From a checkpoint of a small CTC audio transcriber: 15625 training examples, 149.1 epochs.
Rows from block 7 of a small CTC audio transcriber, named by matrix and row number. Rows with one number belong to one neuron. Each number is 500 + 25 x the weight over its row's rms, rounded and kept within 0 to 999. All counts start at 0. Numbers have three digits each. After the name is the row's rms in percent of the matrix's.
After each neuron's rows are labels from the 100 clips, of 14848, where the neuron reaches its highest value: "strongest on" is what is common among them. Only what is clearly more common there than usual is listed. The data: read English sentences (LibriTTS-R).
# fc1: MLP up (model.blocks.7.mlp.fc1.weight, 480x160), inputs 0-159
# fc2: MLP down (model.blocks.7.mlp.fc2.weight, 160x480, transposed), outputs 0-159

fc1.362 107:508491477497506519483525433503508510480496458493488437517514485501457485504518499468536546484500475465461442468466461463491524484488512491517461493467524497510492522485484453505479486520522470489517493508475504493502472518507468471453480485524495456503486527487498494496532482492499518507465502495516484532519501480496509485483513499510485545487479520523484526533460449508482492478563440467432456491470499460461514502485496509516465457507491514514527506517443490509515493505493499
fc2.362 095:475496492522493510498463521483475499555515503514534502518451493520531501485500511518457465526480498506486527500570523541487468536466455494493526502481460471484529472467466485504522491509460520531451532474493522479458514490487521567486498561504536510514489510507461464490484508517515493492473489467513514509459512507496535511507512501510522465497534493512502499510469495489552509487435534470516503495509498482508479481493499494503507540508487485518435492448531534525488506478482469
strongest on: the word "him"

fc1.39 091:533487516508489495513470524502468496487504538453480471487518479524504490478513471461526519469551499495506500470529499478519520431501465557520520488569509477505499539473512487475467519466528519547503541472513525539475510492487469522470518461513477487467529491472488469508539481475508532577504541515500537498520494505479482472544477478476491524506525488514538474490446521528478496522519483465526495508476513496515489494487522513508478531484518508505507526466540499478502488492521489
fc2.39 094:485518533462494527489550466469498488516503473482518521518501497467507489483439491562483470530457502486519498510503507462503526547498516482518562528507564512527492537509475498493522461543465529478490438506474518495525518499493540487496504520470477532525495460544516540514523503514513474464480488488490493497476483523508515518531482499506505487514489506518479524525497487455519494494519508540470483446529507523451481495499508519517482518500478482504511482504445461455474533527506486
strongest on: the word "for"

fc1.367 108:485507530521479517497522503519508478457492550536484513527541491497494478520517523493552529499503497451498454499501514498486554497522515550528535539527481508528529506534480516562534502522527487506508496529497523497514520537491515545493531494546494495505520538483529524500489498489542531538506532560528544493515508489484496485511475536496508497536493483489465497539495523490507477503504508496558468501476555498496561496534510517477523534453511502486510496521534469502513522504542492
fc2.367 097:540467464461539461504481513487485500550521462486494495512471513498481512506488501525454494506461505539506561521531471513535468489512516455469492450471505496477470497479523486445490501477493519497536498497510492508457516482514470472506496502484532503479496471533481485490547484446458489494507498459500442532475492516524542546487525506512508507462523528545526496520546509487520538487491504497448550517508475500503470522484489466509490473521479497514501514498498548518513487499471525
strongest on: the word "him"

fc1.463 096:502488454459496520475479505540465548486445525545471482507511482455488530514525464493448524512513435517495487467479476495518497476524487488484526470452482496514517555533489495526516480474509505517450489457480499453493486492486521502524511466516446517479456470487495548520516499490488498506502456460459507482514491494507525537476513466510503485496488483472476499494462531474528505495476492497529533522481486484533498468478532467489523530476519534456485514502492492529497483503518475
fc2.463 097:503516491528489497541451479508531473539537511545528538493474534533478539490486518505491485502509484473495437546490538497518469525509522494546505487507486456472476521480478512470481546489506538499466532470504519515522523475506471544450509462450526461517513500499512484496489465465507493489472500517499533494491494489489488480503483551518497504502494494534471497528529481491478531505510539508473518441479513521532497545529499576481501510506493445530513484499477488501486489487501487
strongest on: the word "but"

fc1.294 109:452472446475471519522534568494470480492503519499476469474488507477504470489481492498480455515471464478513525468456462496469522459488507554515477484522492458488485484492491489444483505527548518504530496503467525522483500532508506483436503490484465498460498490520502489494487507495519505501460521505514468517534531514422499481509494481503482450472482497473469500516487492507460511539481545473485472486492504507482505516493488473482472516539526502497558495493515522469470525507490504
fc2.294 089:497494536516529507508448459542542526547470476506537544535508503500546478477501499495481496508485535501497483509522486500532530496496484489494494514506505491521506473483506521473511505469491454491507482485494512443501521494520514503513465487523529488452504507504545550503507496518489450539509502497516495484491489494561503490509465488447510525516500447530485491509505511538480497481473474499513538481479471470521508504522532519552520501432462484504470459459469523513547463517549485
strongest on: the word "of"

fc1.406 110:502488501468500512480448500484477490515472450524476482511478503526477496475475471497507504512462460478468480519500519477480443509476508521493495508469513530504486470470505437464527443520515483474461477489489498522500502486464498496460475458495485541483462491494488488501475485495483479492504492465521450470510497515478524490491483470492498487471479454470494462527515466466500469497452455478453496525450483499522510437480478506511509489497470483513503461489500448495490448505515550
fc2.406 109:527452511451531504497427533519481512477509525460509524514538495477508516501539476447529497541475503491491514507471459553498460477492531523493510475514513510501523441519465559456482485486492502517473520467495481513514492513481499509447495510538485523496494489505532515478508503477512493482450510492535465456499522501510458492512504530467499493496488473496498543467482540517507503528505496487496518456511483528491519516528506521548549442530503515476489481521474493479516502505489525
strongest on: the word "it"; the word "is"; the word "that"; the word "but"

fc1.109 097:512419441477441454519520499496506500499455504534500528513492505460496471504487516530493461489490510458502466471512509488492500465449487491508471489543507490493520508480486491501478495508489541520430542506464507522496521513502448475486450472482526534474481536501473508480558470515528470504532515481493517502480487509516505490507476478531539518515490514539513483482494477511498512532515506463448501462486474512501505465484501487493495479440494509491484482484500457493492482498454518
fc2.109 093:475512520489531523502493523481471526520516520444529475498506518514508531499499506487533486520486458517487531558489535523478486478557506475488524502472466496467462486513538493490506466498464435501540493506517473452519476481475501489465486460495510480530506477512505517494470489496444512496468513536503454508496536475477532531489530532488467460468528518488456499510464460487500487480485489515471483506476508530493523492528474486493514542561484501534544554494504503487504497492532479
strongest on: the word "for"; the word "from"

fc1.310 102:492512469480475517504468481502506488487464482519470488533513473486529528470490464473531492473482482520459503470525477523489514481513501484511493493500469501512477517476501465495484451451487481492485523522484461500482463461500475525482508514477515532453512463412479538479505482495544478475516470455493542481449510482512516490494470474533497505505491486546498486480487445489487477510527509490480500481536527538451504480490528517503455513517517509531527537486469500516527446528501462
fc2.310 114:501493523466499442554475491450522538484499464457500507510491505497507523495520465490493513515531542499496494431495472486515520486529512468502458460499492523505475499534532531533481474488547492478519506532456494514476482445484488507523534460500487538498489468508515510504466518527537496498495517549543516472526482447535491512496537483493498537472487508475484486498496499448504491508484482493490502549507503470515498514540554487537496494501516517520470494494543487485547485457510486
strongest on: the word "said"; the word "he"

fc1.244 098:461448523531523537554479523524478548514506466539543482494529469498525477497460472475535532470513474451509515479475489505498488490472498529563477496488539489522517484515517476488486482528540500479478514456470499480476489532486489522470504502492545479511523490492504490506514508485560506521461496508492517536524512513534484423509486505475479488546507511532500472509473479495515523474494474455502464455519507495514505492532502451507502489508477462510522526512487515519515511498485456
fc2.244 101:505500490520496490467535486439501507488492462510496493488495532512490524503489526508530472520499517486534463485495443523484482540487460519460481504508532503503516502515493477518505510485480518488498477434495496499482469489512484500492485482501480499488489473539540571521503486502489522518520534501509537490519524536481509500507486503513449484494537539519476530527564438465473524460550541493509538484523519499503476482491471450475468492515515557496460482525527477485531504509464534
strongest on: the word "to"; the word "his"; text has "knew"

fc1.75 110:461522477520514527489481468503463505487547477502489470490488497471465510488464489453461509526501498527498497468492494506487496500535513494502452498496501554449489515494478452485492479513510520470527508468496474475488479499505488497495497435495490511514503509491495485481510529515511433493490504502509499481472527509453540520484466450512504456520473477464514530436503504515513436512476495488451577491472491500493483475510516522441520475509512459474482488460511501484498453496490501
fc2.75 087:487508516486488480497499508473543522504493498486552495482543540477523474512501477528475491480551501509513506523496548494517498538481475487479510505519509429521469488516483479524539475471497497498506466497486516524477558496484516484507496506512516480504495496493527483516495494485473515436540517442520493504561486494577461475487531536502496496452539510531485493557478515498433529482524526521544476528503476502503520515499478490497495506513497538519536503519527507495543525501487483
strongest on: the word "of"

fc1.211 095:464519492486478500456551503504550483513457486517458495520472478491494475476510494496502486502513510487477499492537471527518494531465517498503489525482497511464538463447474541489497539517525547520495505474504507486465510496501456523522465478501463489517480504534543488489500509494504515492489496537533520483457506478533533486499516490462502503521503476470525488488445547491456511518453495482471482510464481501501573506499461461484498482516506428521471493484456468473513506520507475
fc2.211 107:496534500534503523485485455506530501468474508563523486497484473519551514483508501522501518502553487506482505488488495500528531489513521514496435521470479570474502529518529515514528465500525508490510477548494497513516527508474470470520454491463508523536500481473554517513523445475481486524505503490515535500492506494473524473522486495486522439477527486531459496526476460477498488492481514512469450491499462503465524508478513521544501469551500496494483476525465491506533464489502509
strongest on: the word "little"

fc1.61 116:464499483473454547488488498501483537451511493458468478525493454485475426527473506477533478496470506512482491486497507491489524479493548490474539492464473446463508459473486487518491514473501490492520541533473466504536470471466496507454521505496514482508474524497493505478456521461519489512493524552514496475508476489489482480462474485480523513501509530441498500504477537447469481482488487520483477525529483475525494506472467479481532469552473479513494498497496527484536503507499490
fc2.61 124:516517467505502513527501540500460496482524523500501544523498501512526514505501508507524514478477479524513463484533455521481518494530553497522508537503522514464535488540464534456499476489547473518501513552474485484516480527478493568463479499536497441524552499509462509505495540504542497484465489488550494513521498525480487508496489476490489509502513527508501529515503538476471493463520463484485506476498566502494502562499547544504507500515510501499478486538490514485542491514455507
strongest on: the word "over"

fc1.378 094:517494459506517495542481520558508498528524539493511496502479496525482489508491498456505510455506474506528471520490494493501495449472519487487473455549533497554521508498472488469485499513511475518549534489541511494488489489491492479448509504463514533496483555488461487545495445517512507497465465491510548517566508470507495520545489541469468451501478497496519471541513507488492490546489480492534451491510514475506517510503512514475509476490503531514482479497500529467516461534501472
fc2.378 099:457510482507508509490510469460506568468468491434498480502477484460452517512538488444475482510514533501521510471485478542556516487514489530506532538496476521497537524495499521514522533464503513488463494509508500508502483540494500488513502528528509487488478511496510547494459532466518476497502504515507440526441490480508510481488520476522478500520517486503507485477481477495515546474458507509515456481522520498481460506495491456462455536467516489539511498506535520481482539520475521
strongest on: the word "for"

fc1.194 098:489545517530470485517462489500501473515466459489505519485546503480519510508497463451500509492487492490428501476502470498473517470487537497484529516511519512517520483544485491524473523484505505500470500505521531469498520511505515490503558451493485497534487480482487444516539478509541487532524506515515546524538515475505467502557506516500504490491452522503547522509466523472490510515475524508522505492494516510429469499477517479468507519506454506448499492502511484457538456465534502
fc2.194 106:487516481471508532500465508513464552525484500488516483482508509457504510563553526480556518504497501500510529512486454549485490544540486483501462472508510544496434520485541517445480497510468554476518534488466486502488507501518482475502496482474501454463476559498524486513478512470451526473496498468497488525501539490490482500479496508528550532482543514479499484522516512508515518524487509495491483470478531489502534512527504512478494488458527466503519476531491498504478468496524504
strongest on: the word "said"

fc1.232 107:452499469467508511507510510499523548507484508481559494512483537490512510532482508503537487477486512510487523483488480476521483528527548486520495507484513479526521523535516567476550461485473502487492498456511459542521536486475506527528491490464469467521508510510475534508512498468507513530495501528459538503449544462464487495479514560479500509481495454516525511495466500500487532485496542529522461508528461494521474517470455513496504527491537491493510466524525461491508515469479480
fc2.232 106:499484502516493539496467502481415474487494520526522523456483485498469538504495485477506501490481516508524477478478530515507484501487507498483453494582510495495502491481500479501510470478525490500522495486508481519489515548555492479461477512488511521532504464487466493499489475525482511501489453533497469516462506502488540485536538492501503460472528522536493474520517494496497453504492564505519517474529544505506475498508500498477506451519525464499469499573474477475520529514560477
strongest on: the word "moment"

fc1.423 103:483473525526481509498499565534474503490568553476502457550486512518535483465519511480488516498481504511512499484484508527529466512500494503480512504520477488497541521472521497479519525495501503483506522536522470512510536534500504476523509512469494508544531451484459521481499520555502494493588536514529522452472530551483527512481510480498474529509530488516535523487502491509479502500509510530479459520488502501492480543505517531506481463462497492504504526477506540466496504520525553
fc2.423 099:532542496520488495499520499478496482493430432483509522473500485460453514513468494513489487523508515526498520494463485522445573494495520510542505535494528528504483506518514527514463530524495494511519521487529500518528516499493477539477506506537503506502522512482526503485496484469457498529469482531483513484502502437505449517503515489533493503448450497466490509500490524483500528491488494467542552511549495500525518496501468497535469545524480506529512483508470455528540510488506470
strongest on: the word "again"

fc1.320 098:476486451456509499557458478484461520488492456518496492533484487510499481465470491496471522451485512515496493524514495470537519501513553519479485507489536479527529509497532521473485521490502465507509552468534523502464522522459504550504512474486498510504502531501512530507545432469514495477534471509517497478512506469462468501480473505470529521478520486478541504481474549511500512506483501546510493529465499559543484485481501503468533468526473497480481526501492462508497496500494543
fc2.320 108:492488508534522501464506503517495481477513499476533486474495500512546539519530509521487514565520489485506503494505494489541514532501466496445521481511512556496506490486516494497462503469549519466541481517482518493508507477480474465516502534476477532515498475498521501489513511496475484493485475546498458488476476532508507495509511492546538498494454498408527513480476489462509502519488529443489538533467521499523524514492522452493510550486507561474522522540503499473503533469517483
strongest on: the word "but"; the word "i"

fc1.353 100:504475520485512470493489493483498521471498521463509515459552489517529538444499475467483485510507547514518502494496490474523526528495482479483536526545514492518479476433544489505508462499509504499529510477493508494508481480520543507476506506497472495467524451473512489493492479476516431479498466489458473523510509487497503538482460536467525497493519499483424531507501498513500528504512490490490483534513503527519489560513450475501491458463519463502473470471525529472462506496543496
fc2.353 090:485505496545502512486515490501505509513508506523492528527455530505476500560502509517478528470498440508487461498484498539503519530465488468521479495467459499520504500520486486489479518516512506521514520507505494470472506503459487482513519440488479474485449534571500474515505535476495549484533509521522554474532480516497496464488538468505510495505514503492533478472467565501519508466500530519500519534503504513477581478510515539503519505513509506517511511477459475552496506539472521
strongest on: the word "again"

fc1.98 095:528491475471477448500474494499493476536473461505482508494517547529506486490558554488526482503549502544516520505540524480518511515496500493524527476531480526457532486476524479480485469473492489503505482451551508494509510430513518490533475524498480528524536557504514511500535537492487497534506478510470505489495502518462505478493505499483507468510523504521464513468488475530509514461472510495509537485499495509464503496498491465508487516497470487424440499491500479489493467540494545
fc2.98 097:494499480548500510536493531475503495504511534487496492482478451477498512488478483513465520496471524459488476537490473525481485499539540543491463526486504483532489494499464492510475515488545518517479501534469479515456511501451499493450543486511504512494491481519498479545459482523518509477528513487565514494546516485549501531521480472521494500495474517467542502499479538495489453514506467527499477501525522483522484510494502488461521493512529518594551535502519511528523520472504487
strongest on: the word "but"

fc1.141 101:536517481451520535462506513478491498488470529496479548487439482539467447503462492501474512510465488505507476469501528514472451500522498524487484523492439505519527513505489459519552491508438498479490517456469512481485513461500520467489490480499490455486521487507493500535475529519495511512495490522495512468487511478496552457515493481502536506527458457506523475503494474504501452476487493489484493508479499510527501526496490511504461515494486465475438551490445470488497521466492494
fc2.141 097:483544502471464477496535445493472448510501465505498480495487470489477511516555543509496497491538502472522528479527497505489487501511488511538499529481500561473479491472463543471507560489534499510525514511468468518477480474484467495507499461514504435480478452477476472527515507505497462502487510492505518457494499493505508513534493462526479540465509467487498486509561514508472526519543514497539489521534501535486517531510536521497510516514491485521466497462475530524462525492494474
strongest on: the word "little"

fc1.379 092:475530488488540512454514540519473508525493551501506485504491483538513447501539460530525472509497469505501471522520482504489561528488532495505514537459505497500496483462496481474517485516501531510473456478501517496527482520503514467513460520475471522490517531481455489506539504491505467489511474493511494490488472489443574491467505523492524507504546502447491495503446502519499479510467448550501506502464531479484500480508518517472490535469504529464519514489494529482491507446496471
fc2.379 100:503469489479444513474484490519538521496508456495518526531535503456488486451519557518506503479512507505526524465513472514503506528492496485515463491502483528547435540505477520501461497509536519507494494457441512520478524506506490527463496494498523531485499527493501497516487464518536522489531487485464504508546512540530446496499486499494497492524499516520518462516494500507537472522505476484473527536515466521520551506535500509506518498493525486520494465536473501527496501590463503
strongest on: the word "but"; the word "which"

fc1.262 099:499457485474484468495500481485452502540475517482490498507452476527490500499457473493477552494491510537437509455482489497485498501509490503490433458499506508490519466569496482493455468497491511521537485493505467469464500498499480497491535491468531491528492465503429437483494470501517494482479506465478471517481487523478510483504499487507520510504477525515520454526482520497557494485469469474508473480528491539454487470514504500473507503504514513505515462495493483465502466447505491
fc2.262 094:500530518510466509502511511556554534473533472477483504478542482518538489487531505486492457480488483500538487538473498533494525537495452491547539545500508512499511532450476515487546489490528456505498500494459486573496474477484490458488490508535485493482503535470540515513482500485473503502504500519493535505509504488477481513493469480462527520503481455533512521490501450488448502493496514521523498452492477471481490513498447523512485517517476473496466501552493513510502473503457491
strongest on: the word "for"

fc1.478 102:494524495454451512482464477495453466497484488470498490503503495497481480512483537514516483455463506490509481475492473479498449514491491477509494505509519506493555532497485516457521536471493498483453511435511500484490520488496539506512534445489507539522541460467461530493481465493523481465499517499504449489495532519448501498539482518461562476493527497477545491499470491507514466490507531523487493495503471489518470454475486486492538511533506510460497526472489502458488479509456494
fc2.478 103:467499555498508476473476468483492460475473511536530497517489536541506515501467531536507450464470507501526494541490492522489478536497483516494488490481488488506550499468465511506469515508467470546532509471488473501540502507493521522529568512483506540500526545488549499540522478485461484493540514504465513483461462479496476492482478487519519506484552494481472532489541543488478498514499474468515514513524493502498537509509503454496478489503517467534437484474509514537488498506518508
strongest on: the word "but"

fc1.108 109:502489491534518570470490500439440489518545536514545511503495502510480498471480485491534486491468468519472498470481462485508522485509527492511501535486527479503460561524443492508469529501509512455507543482421524467487529507477506506495445483532516468494495489483489483485507478522487527485505517468501513475427568497496507485539486497514489471462498526506465519487497463490485498449487483515500503499495493510497539515517484504537508529503485480505487499485486521492506504499499513
fc2.108 102:483520513452526455524497520465488527508463472491464478439516556495502484522516511511453540511513516473525528519474502526497477518471496507500497504485477510506554459470514447499532490550502490532480514486504491540481475496486509501495520480457456524543530499505502523502451539468513479450512504531493515543552457478546500483492467516502482516495518521518511478524494491509500530483538520512518486456512489514519488494487511516497499487524517499518507478544504466526517529568497517
strongest on: the word "to"; the word "his"; the word "have"

fc1.346 094:506488510481464510462471485483545510507473489485541521545478492501476514514546527454512480493501495486490467478500543532477523491519492509510538487545515496478510483541495491515492482519505506514514483528525463474511487487508492485480510466495456491522501510472438528522520478489478461529444509514521518459450486499475494506514475484513491495471527486486488522582481522469496537463507523484446499477517516496514496486504471489486499455491483456452456492536505436532503488464500512
fc2.346 100:497517505510497493491489525456530513504483503507520490470507538485548495546470518506434495453516485532517497530531467524506507519559499516513505530537509563496494508504481484500467438533574497478493493509489513484544490504500516515450478567503472512483532473515493495489501503484484488551530478516524500497499493525551502473521481501513520516509514505520504481486472469510453504530533473528479547493494488492476489493514487515485491493493546448481540501452474530504520514474513474
strongest on: the word "said"

fc1.300 114:495478490481485515485507480478496480527518476482483468474526534471505502526471515497523497480526475467508489481477494475511454462488477476502555484500528494495519452483465484540488480491514510479499537514481503499520483461461497485499474453473471427479489487475477499502505482483509471473489463491516428507466473476485470515507477499511492516513501526486547446453496465516460506490509462428521482530497497496479507501519476468530480481509457496496536496453488513463513479467490452
fc2.300 116:550499491517439505496466484497510482522490479507503547501511503516502504448476521475524504512522461471442529460499483527515497446547493533505501509477494502472472476508483493462527502520514563525472538525520497533515490511508463498518498536479492499486476496494505489472478505483459515470460483459519506492530523507477486508505457498458473503543523496506497455521522507523454484543488511450495470539528482508513535487556475479553532478519494493506493522510508538512530494502522524
strongest on: the word "nothing"

fc1.233 112:470503483447492485506460535500516499485515518470464512486456470506451494492503489465482545477478477476479481475484475474471485497536521503445505485495482473517480521521498467505488491505506491464485475461492505486515447461475488507532484463462465455531448509499515452503512479494493501492471535510490507437517532518500450498511510482536506468494516517475503543508464470474485512411486506505470516508535484466479482500498535491461484507530527500491485485465497502483507509511495542
fc2.233 114:493501504508444502489516509494520539547475504512505511459473483503524500502508504505522508520482541522458501504494510505511511544537529478427501515483508539489488540482549508495500531490512451460550492536513491510531527482485499477504460529508493508507523487495476473500494466517536456486528497498547511500507495499513485493553490499470553499527564500500456535434508502489489481468515489523505526513498525502435430520518526484494469521511546501472484517514479497511504515510502506
strongest on: text has "believe"

fc1.60 093:487499453497518480472486531535486519470501478501504517497514506512532499502475494488526492487522532551513491549497496486512482519539457466444511484512502503514505498515516488457534478475482517471514521487500562468474475495484537528485538484488500517518554501471487478537517540470508506547521500513547498522470481562468517509466480494526486518477479468492534471504498522522504522528511512521501472464499564484509454505539472562522530509533504504487475518481483456496502485533498471
fc2.60 103:472528459501510496517524487518452478499525529479433514500529513494522508456477486479532506464477498506475524499470547528491502501507505477498521495519500548512501505537496505535455505480472529569495487471530501470479516516516473504551505511561492482478522497528508487502525513494498470534481463500484493496473495490511469519537538542475487491508464529491496525535556535560537515485453463514493492484517507512520510487530499461475533495465481544508472516511515488497481514506460530
strongest on: the word "but"

fc1.9 098:531507459537543505465481458508525477458483474475487549497451473530441516483482506491509533479491490528472454483471496451538497512490557510534534453532481499502520493493526487492461485476544481489484510508496467531451503477471531537495503513490488497527507495478465485547507531452456504529503525484479480506529485465511531512487483467489467488463496502513474466469545496482533534489522529523518496471516477508525494498523493489527487518488512509487494506501474534472478477482480517
fc2.9 107:476518498501503460489511506529519549553481546499474510497548524512494485488460507512488488525501477512507481463529537521513480497492491525513501489453491478496432503505530558552521518539494452489482517490509510496482475520482527528482497490533526519458501525488536521431525533485529523507434487486475527504516506532527478442527527466506513477519491490497525480531481486510499484495450459485475534517497505483480496540475478531480513508525472526492494536489476473522492495489506475
strongest on: the word "over"

fc1.138 092:518481510548505496507477523501505485518470495510515474515509498476506485482486450508516510506515502537494460487499527469512463492513538532482538486481518480543529484486481506506500501521503530495468552510520461454446468510538506500472479494502492489494490431481518555515521527494512480522516493462509487505504458505485474487496500488490472446498460454454515511484490486535504521504494502492507466513459486478546534498438505481531501537482510542527472554526500503554467522506449506
fc2.138 099:507514482474469468515546551475499504476532541478458471490500471524488494513512518477476502522472510500464517530452463509482516487490459474483466503556505505466493526511505484487496480506533479519486479489488508508545499472498497513482528491479480505499486559487448451474486492511477520529528514530504554485495527500538520468511447508509528523498500542562461499509485510486457532487518480536477509434528481527475494480523522506470496480517460490463500456504489493491490497490535504
strongest on: the word "it"

fc1.15 103:474508488496541532536508505517492499521471522459530493456497508519462440490524497494472448474535473508506472520450511468545527522497507499508498540560508521541493465493531510518502455504500468492487507481500505505477464484487493536499492473511484550486502565509506484533478501525506518474479519503508522531456524479511488485521486487509465493506476468495533510524512503471469512545468528451541492494498509456442505526511471486515522522503469533468484519502530475479506478472532476
fc2.15 094:506491495499512472584473479507513487505512486508472515529506507524494539517473464494500524526460526471527563544528499513467500504495489487521534464447481488494530510536502521501482514471435493498461502481477493463534517486502528546522496512496479461537528450518521503503510546538457512513522485485516509486520484513535498541506523538476491512485464518428439516522516478499478523466524486525487501498499518504503492473504514533459462499505514479495512480463489490500495498518474495
strongest on: the word "for"

fc1.51 097:498568481500490517514484523552469460464466500501501511505519500516532531506517494524523540529494493537507449490483521500516527519474564515449469486482480486486561488494474457542495494485550518493514482535497513495499487496461461538476522496497479471484476468514506534534488495516519543494503519502492483485521505489539555479520491469535516461524522478501516492507525535463502495485482562519505512482500467524485532493503536479533511501486501520460451497522503476486506519512547495
fc2.51 102:477478527556525497506500554485515559524517471497469547503557488474491458515534448515506484486495502510548481492508506481460497452504476495496530515526511526482489549489536495493522502517487486507516489496475491490532491523512497515463499493499505531535493518507495488488509517522497486492462511516480499444447527462491478473533479521504501539545523518452503547463495444495465488497512468516483448533478557531474500491503530533496472484471510479480477507512484471478491502505481511
strongest on: the word "asked"

fc1.137 099:515477487482541472495512512512523520528467489508530488458444516538499535500525498505472505486494497506483488481444437520478499489514471504489497475473444487505501488509439495508523446454479522476524492462477501501495489475517532501478523506496502496519511520488544512519492562518531474507496478482532507533501470472500492527480459523487507532524477468482488496528528533493518467473471488485486474489498527484481495470520528482527543417519526512502497479524436503497500525538495519
fc2.137 095:483494498510457521522511460488533511504507499525520523502556512485486452531476494474474507544511452508514514500503535499527498508515521558523460514480459538508488504471526512513529527544492490489496515522506571540502474501446506489513512481522525461485463515511483476507520520500471512446531500511468508479505511549480497477508529501523479489489505498552505483491495473488492530464535533503522507466519540560469515505525512517435489532461516465492506536486494499499516517539508487
strongest on: the word "said"; the word "she"

fc1.369 102:516551495496526548509476497554467502481489539519504487511502488501511483511492505512460546514469499480515495512507479540533473488542479531495516452476491525515488511500517503513446505515472542527545551534520535523529534460513503557480504544516528529493505539501505486515535511511447457516506515498537516521489542440496502504513545522500493470514528512496513471493459519528519520511473490515512506520497496486465514538510519539472472466475503464496510486486484509450507509498518540
fc2.369 100:497467505519492460464502515461512504522519518491476500508492490484510499490500487489527505463530532531475481503513494513458565516473527462512482551528516489493491496503508500504566535511516522492517488482507468469498503542513470450495515467491485483526521459528525486476500454516527533500508499498480476504508476533487490491498507503522525523535475513500501565491505476474514431448516437473504473493554487503512461495524508496502500494547538476473557536540487504534496494501508534
strongest on: the word "time"

fc1.476 099:505486487519548522512485545516480505500516480491559495481518478508551490466516477476474507517482450467509508534494533458545488551434491534503553525492501481530551528519472483477501509529486509514462496508444472484491524476498492448489508496501499499513481498485517501489502532512534472484532503483492494500472452474514499519466506486451458541499485468472532463449509498527512538533473493488478474453495485480456508499505518531495498481484456496494497497516487457501498514482512494
fc2.476 093:505471480468509473479519403475492499493524510513470495498494487501510491502490509514512499505497530535495471500530512503456491455541547511487448501510465486463469486491527502551490462495506478519534499470524497453473502527491493480542515489449512537505478500513507472539469441509486557513505506460496545503537477514505479512540513533548515515456476498523464477480523507478517492500500512501526490526491517512519435496475484468525525506506529529482484512504494544503499483493482524
strongest on: the word "to"; the word "go"

fc1.326 091:507473527502526509494451460529466507464468511500518528485495480505484475528496503507484519469533458517487502524478471471493532507536495524506439481486483498490499511505435450488503498534462513484533532503475519496486493514504530508517553513518518518513443565497538504490497479475485519467479516483524500486537563521474469524471465482557506479495480494501486473527500475517491478492500476452520508486559532514480487494499511509541492476526517487498495486472510436479543496493515491
fc2.326 089:523535508481495526483552472471519512493472509484490480517488513531518486458520493492510499518486528514495509517489515573472500464506469511469513517487498510498533455493542483500509527508557493469471512481520465474490483541496489513476431490491507499493566484481507484524492497523486529524523501482483495510485466463522537462521514487477540512477535533526496498495479489516485535498485531542530494496477479490505531481540485501519558467540477544521501483534458554523494458525496516
strongest on: the word "of"; the word "his"; the word "him"

fc1.56 095:503436498480511498496522449518508463472498480504504481549517481480551493530503478498511575461445525478496489506464493497509560487556498524479504486504518495525440512487539468482493509510535520501519542502473487537483477506513508450499482492499507514496500535476509482490547507509538473557485476465508492485484505485531523463511533472539528504510503505460517512541538551487495516496522485489512540458476505479497500468504482491510494512528493509487519531544500515482506500481509470
fc2.56 090:502542514525521519520495528470510493486485497498519509449505538529424514492501479485509454487559471494519511496520569530548481554443502506501518522510497504517552514497520498525513500485473451498471460491516546489485470519503520508517536472490500485502442519493483500503454484487478506460516524496488503523522523507509511511542473486475493479540491504505525472489491512501509524564471488502491497498524476493557529493512481500479503494459511474524503454444502504496512525510530491
strongest on: the word "him"

fc1.249 102:498510483540528506484493532456469523468492505469513507487494517534483459511484495481442509480467475488460465479488503499509475488491494499487524458463500507467469528491478535516515463485509467492474470473532474529466474516452503441495498468477469441504529502497458480493456524501468493541508482486514513504497509512555493487471491500506551477456524473487512489466530508499464514443511492518509494492476525488466503527431505497489526493479496523507476491467542537511502494519499457
fc2.249 105:481490472531535479484481525446519485484449507537489505498520458460491546480505502514504510532521523522517488519480488491530522503489450510506504525467451492500471497473475477538506461460472472492523499491500501489459498450489508495486501498539519544530503484477521493509533512503533506498489502494523530529475494468497483522500495579495511486464492512496505475531456460511503540535539457501474499505517491481477516479537529535523525543536526481533477540518506546487497449484502519
strongest on: the word "said"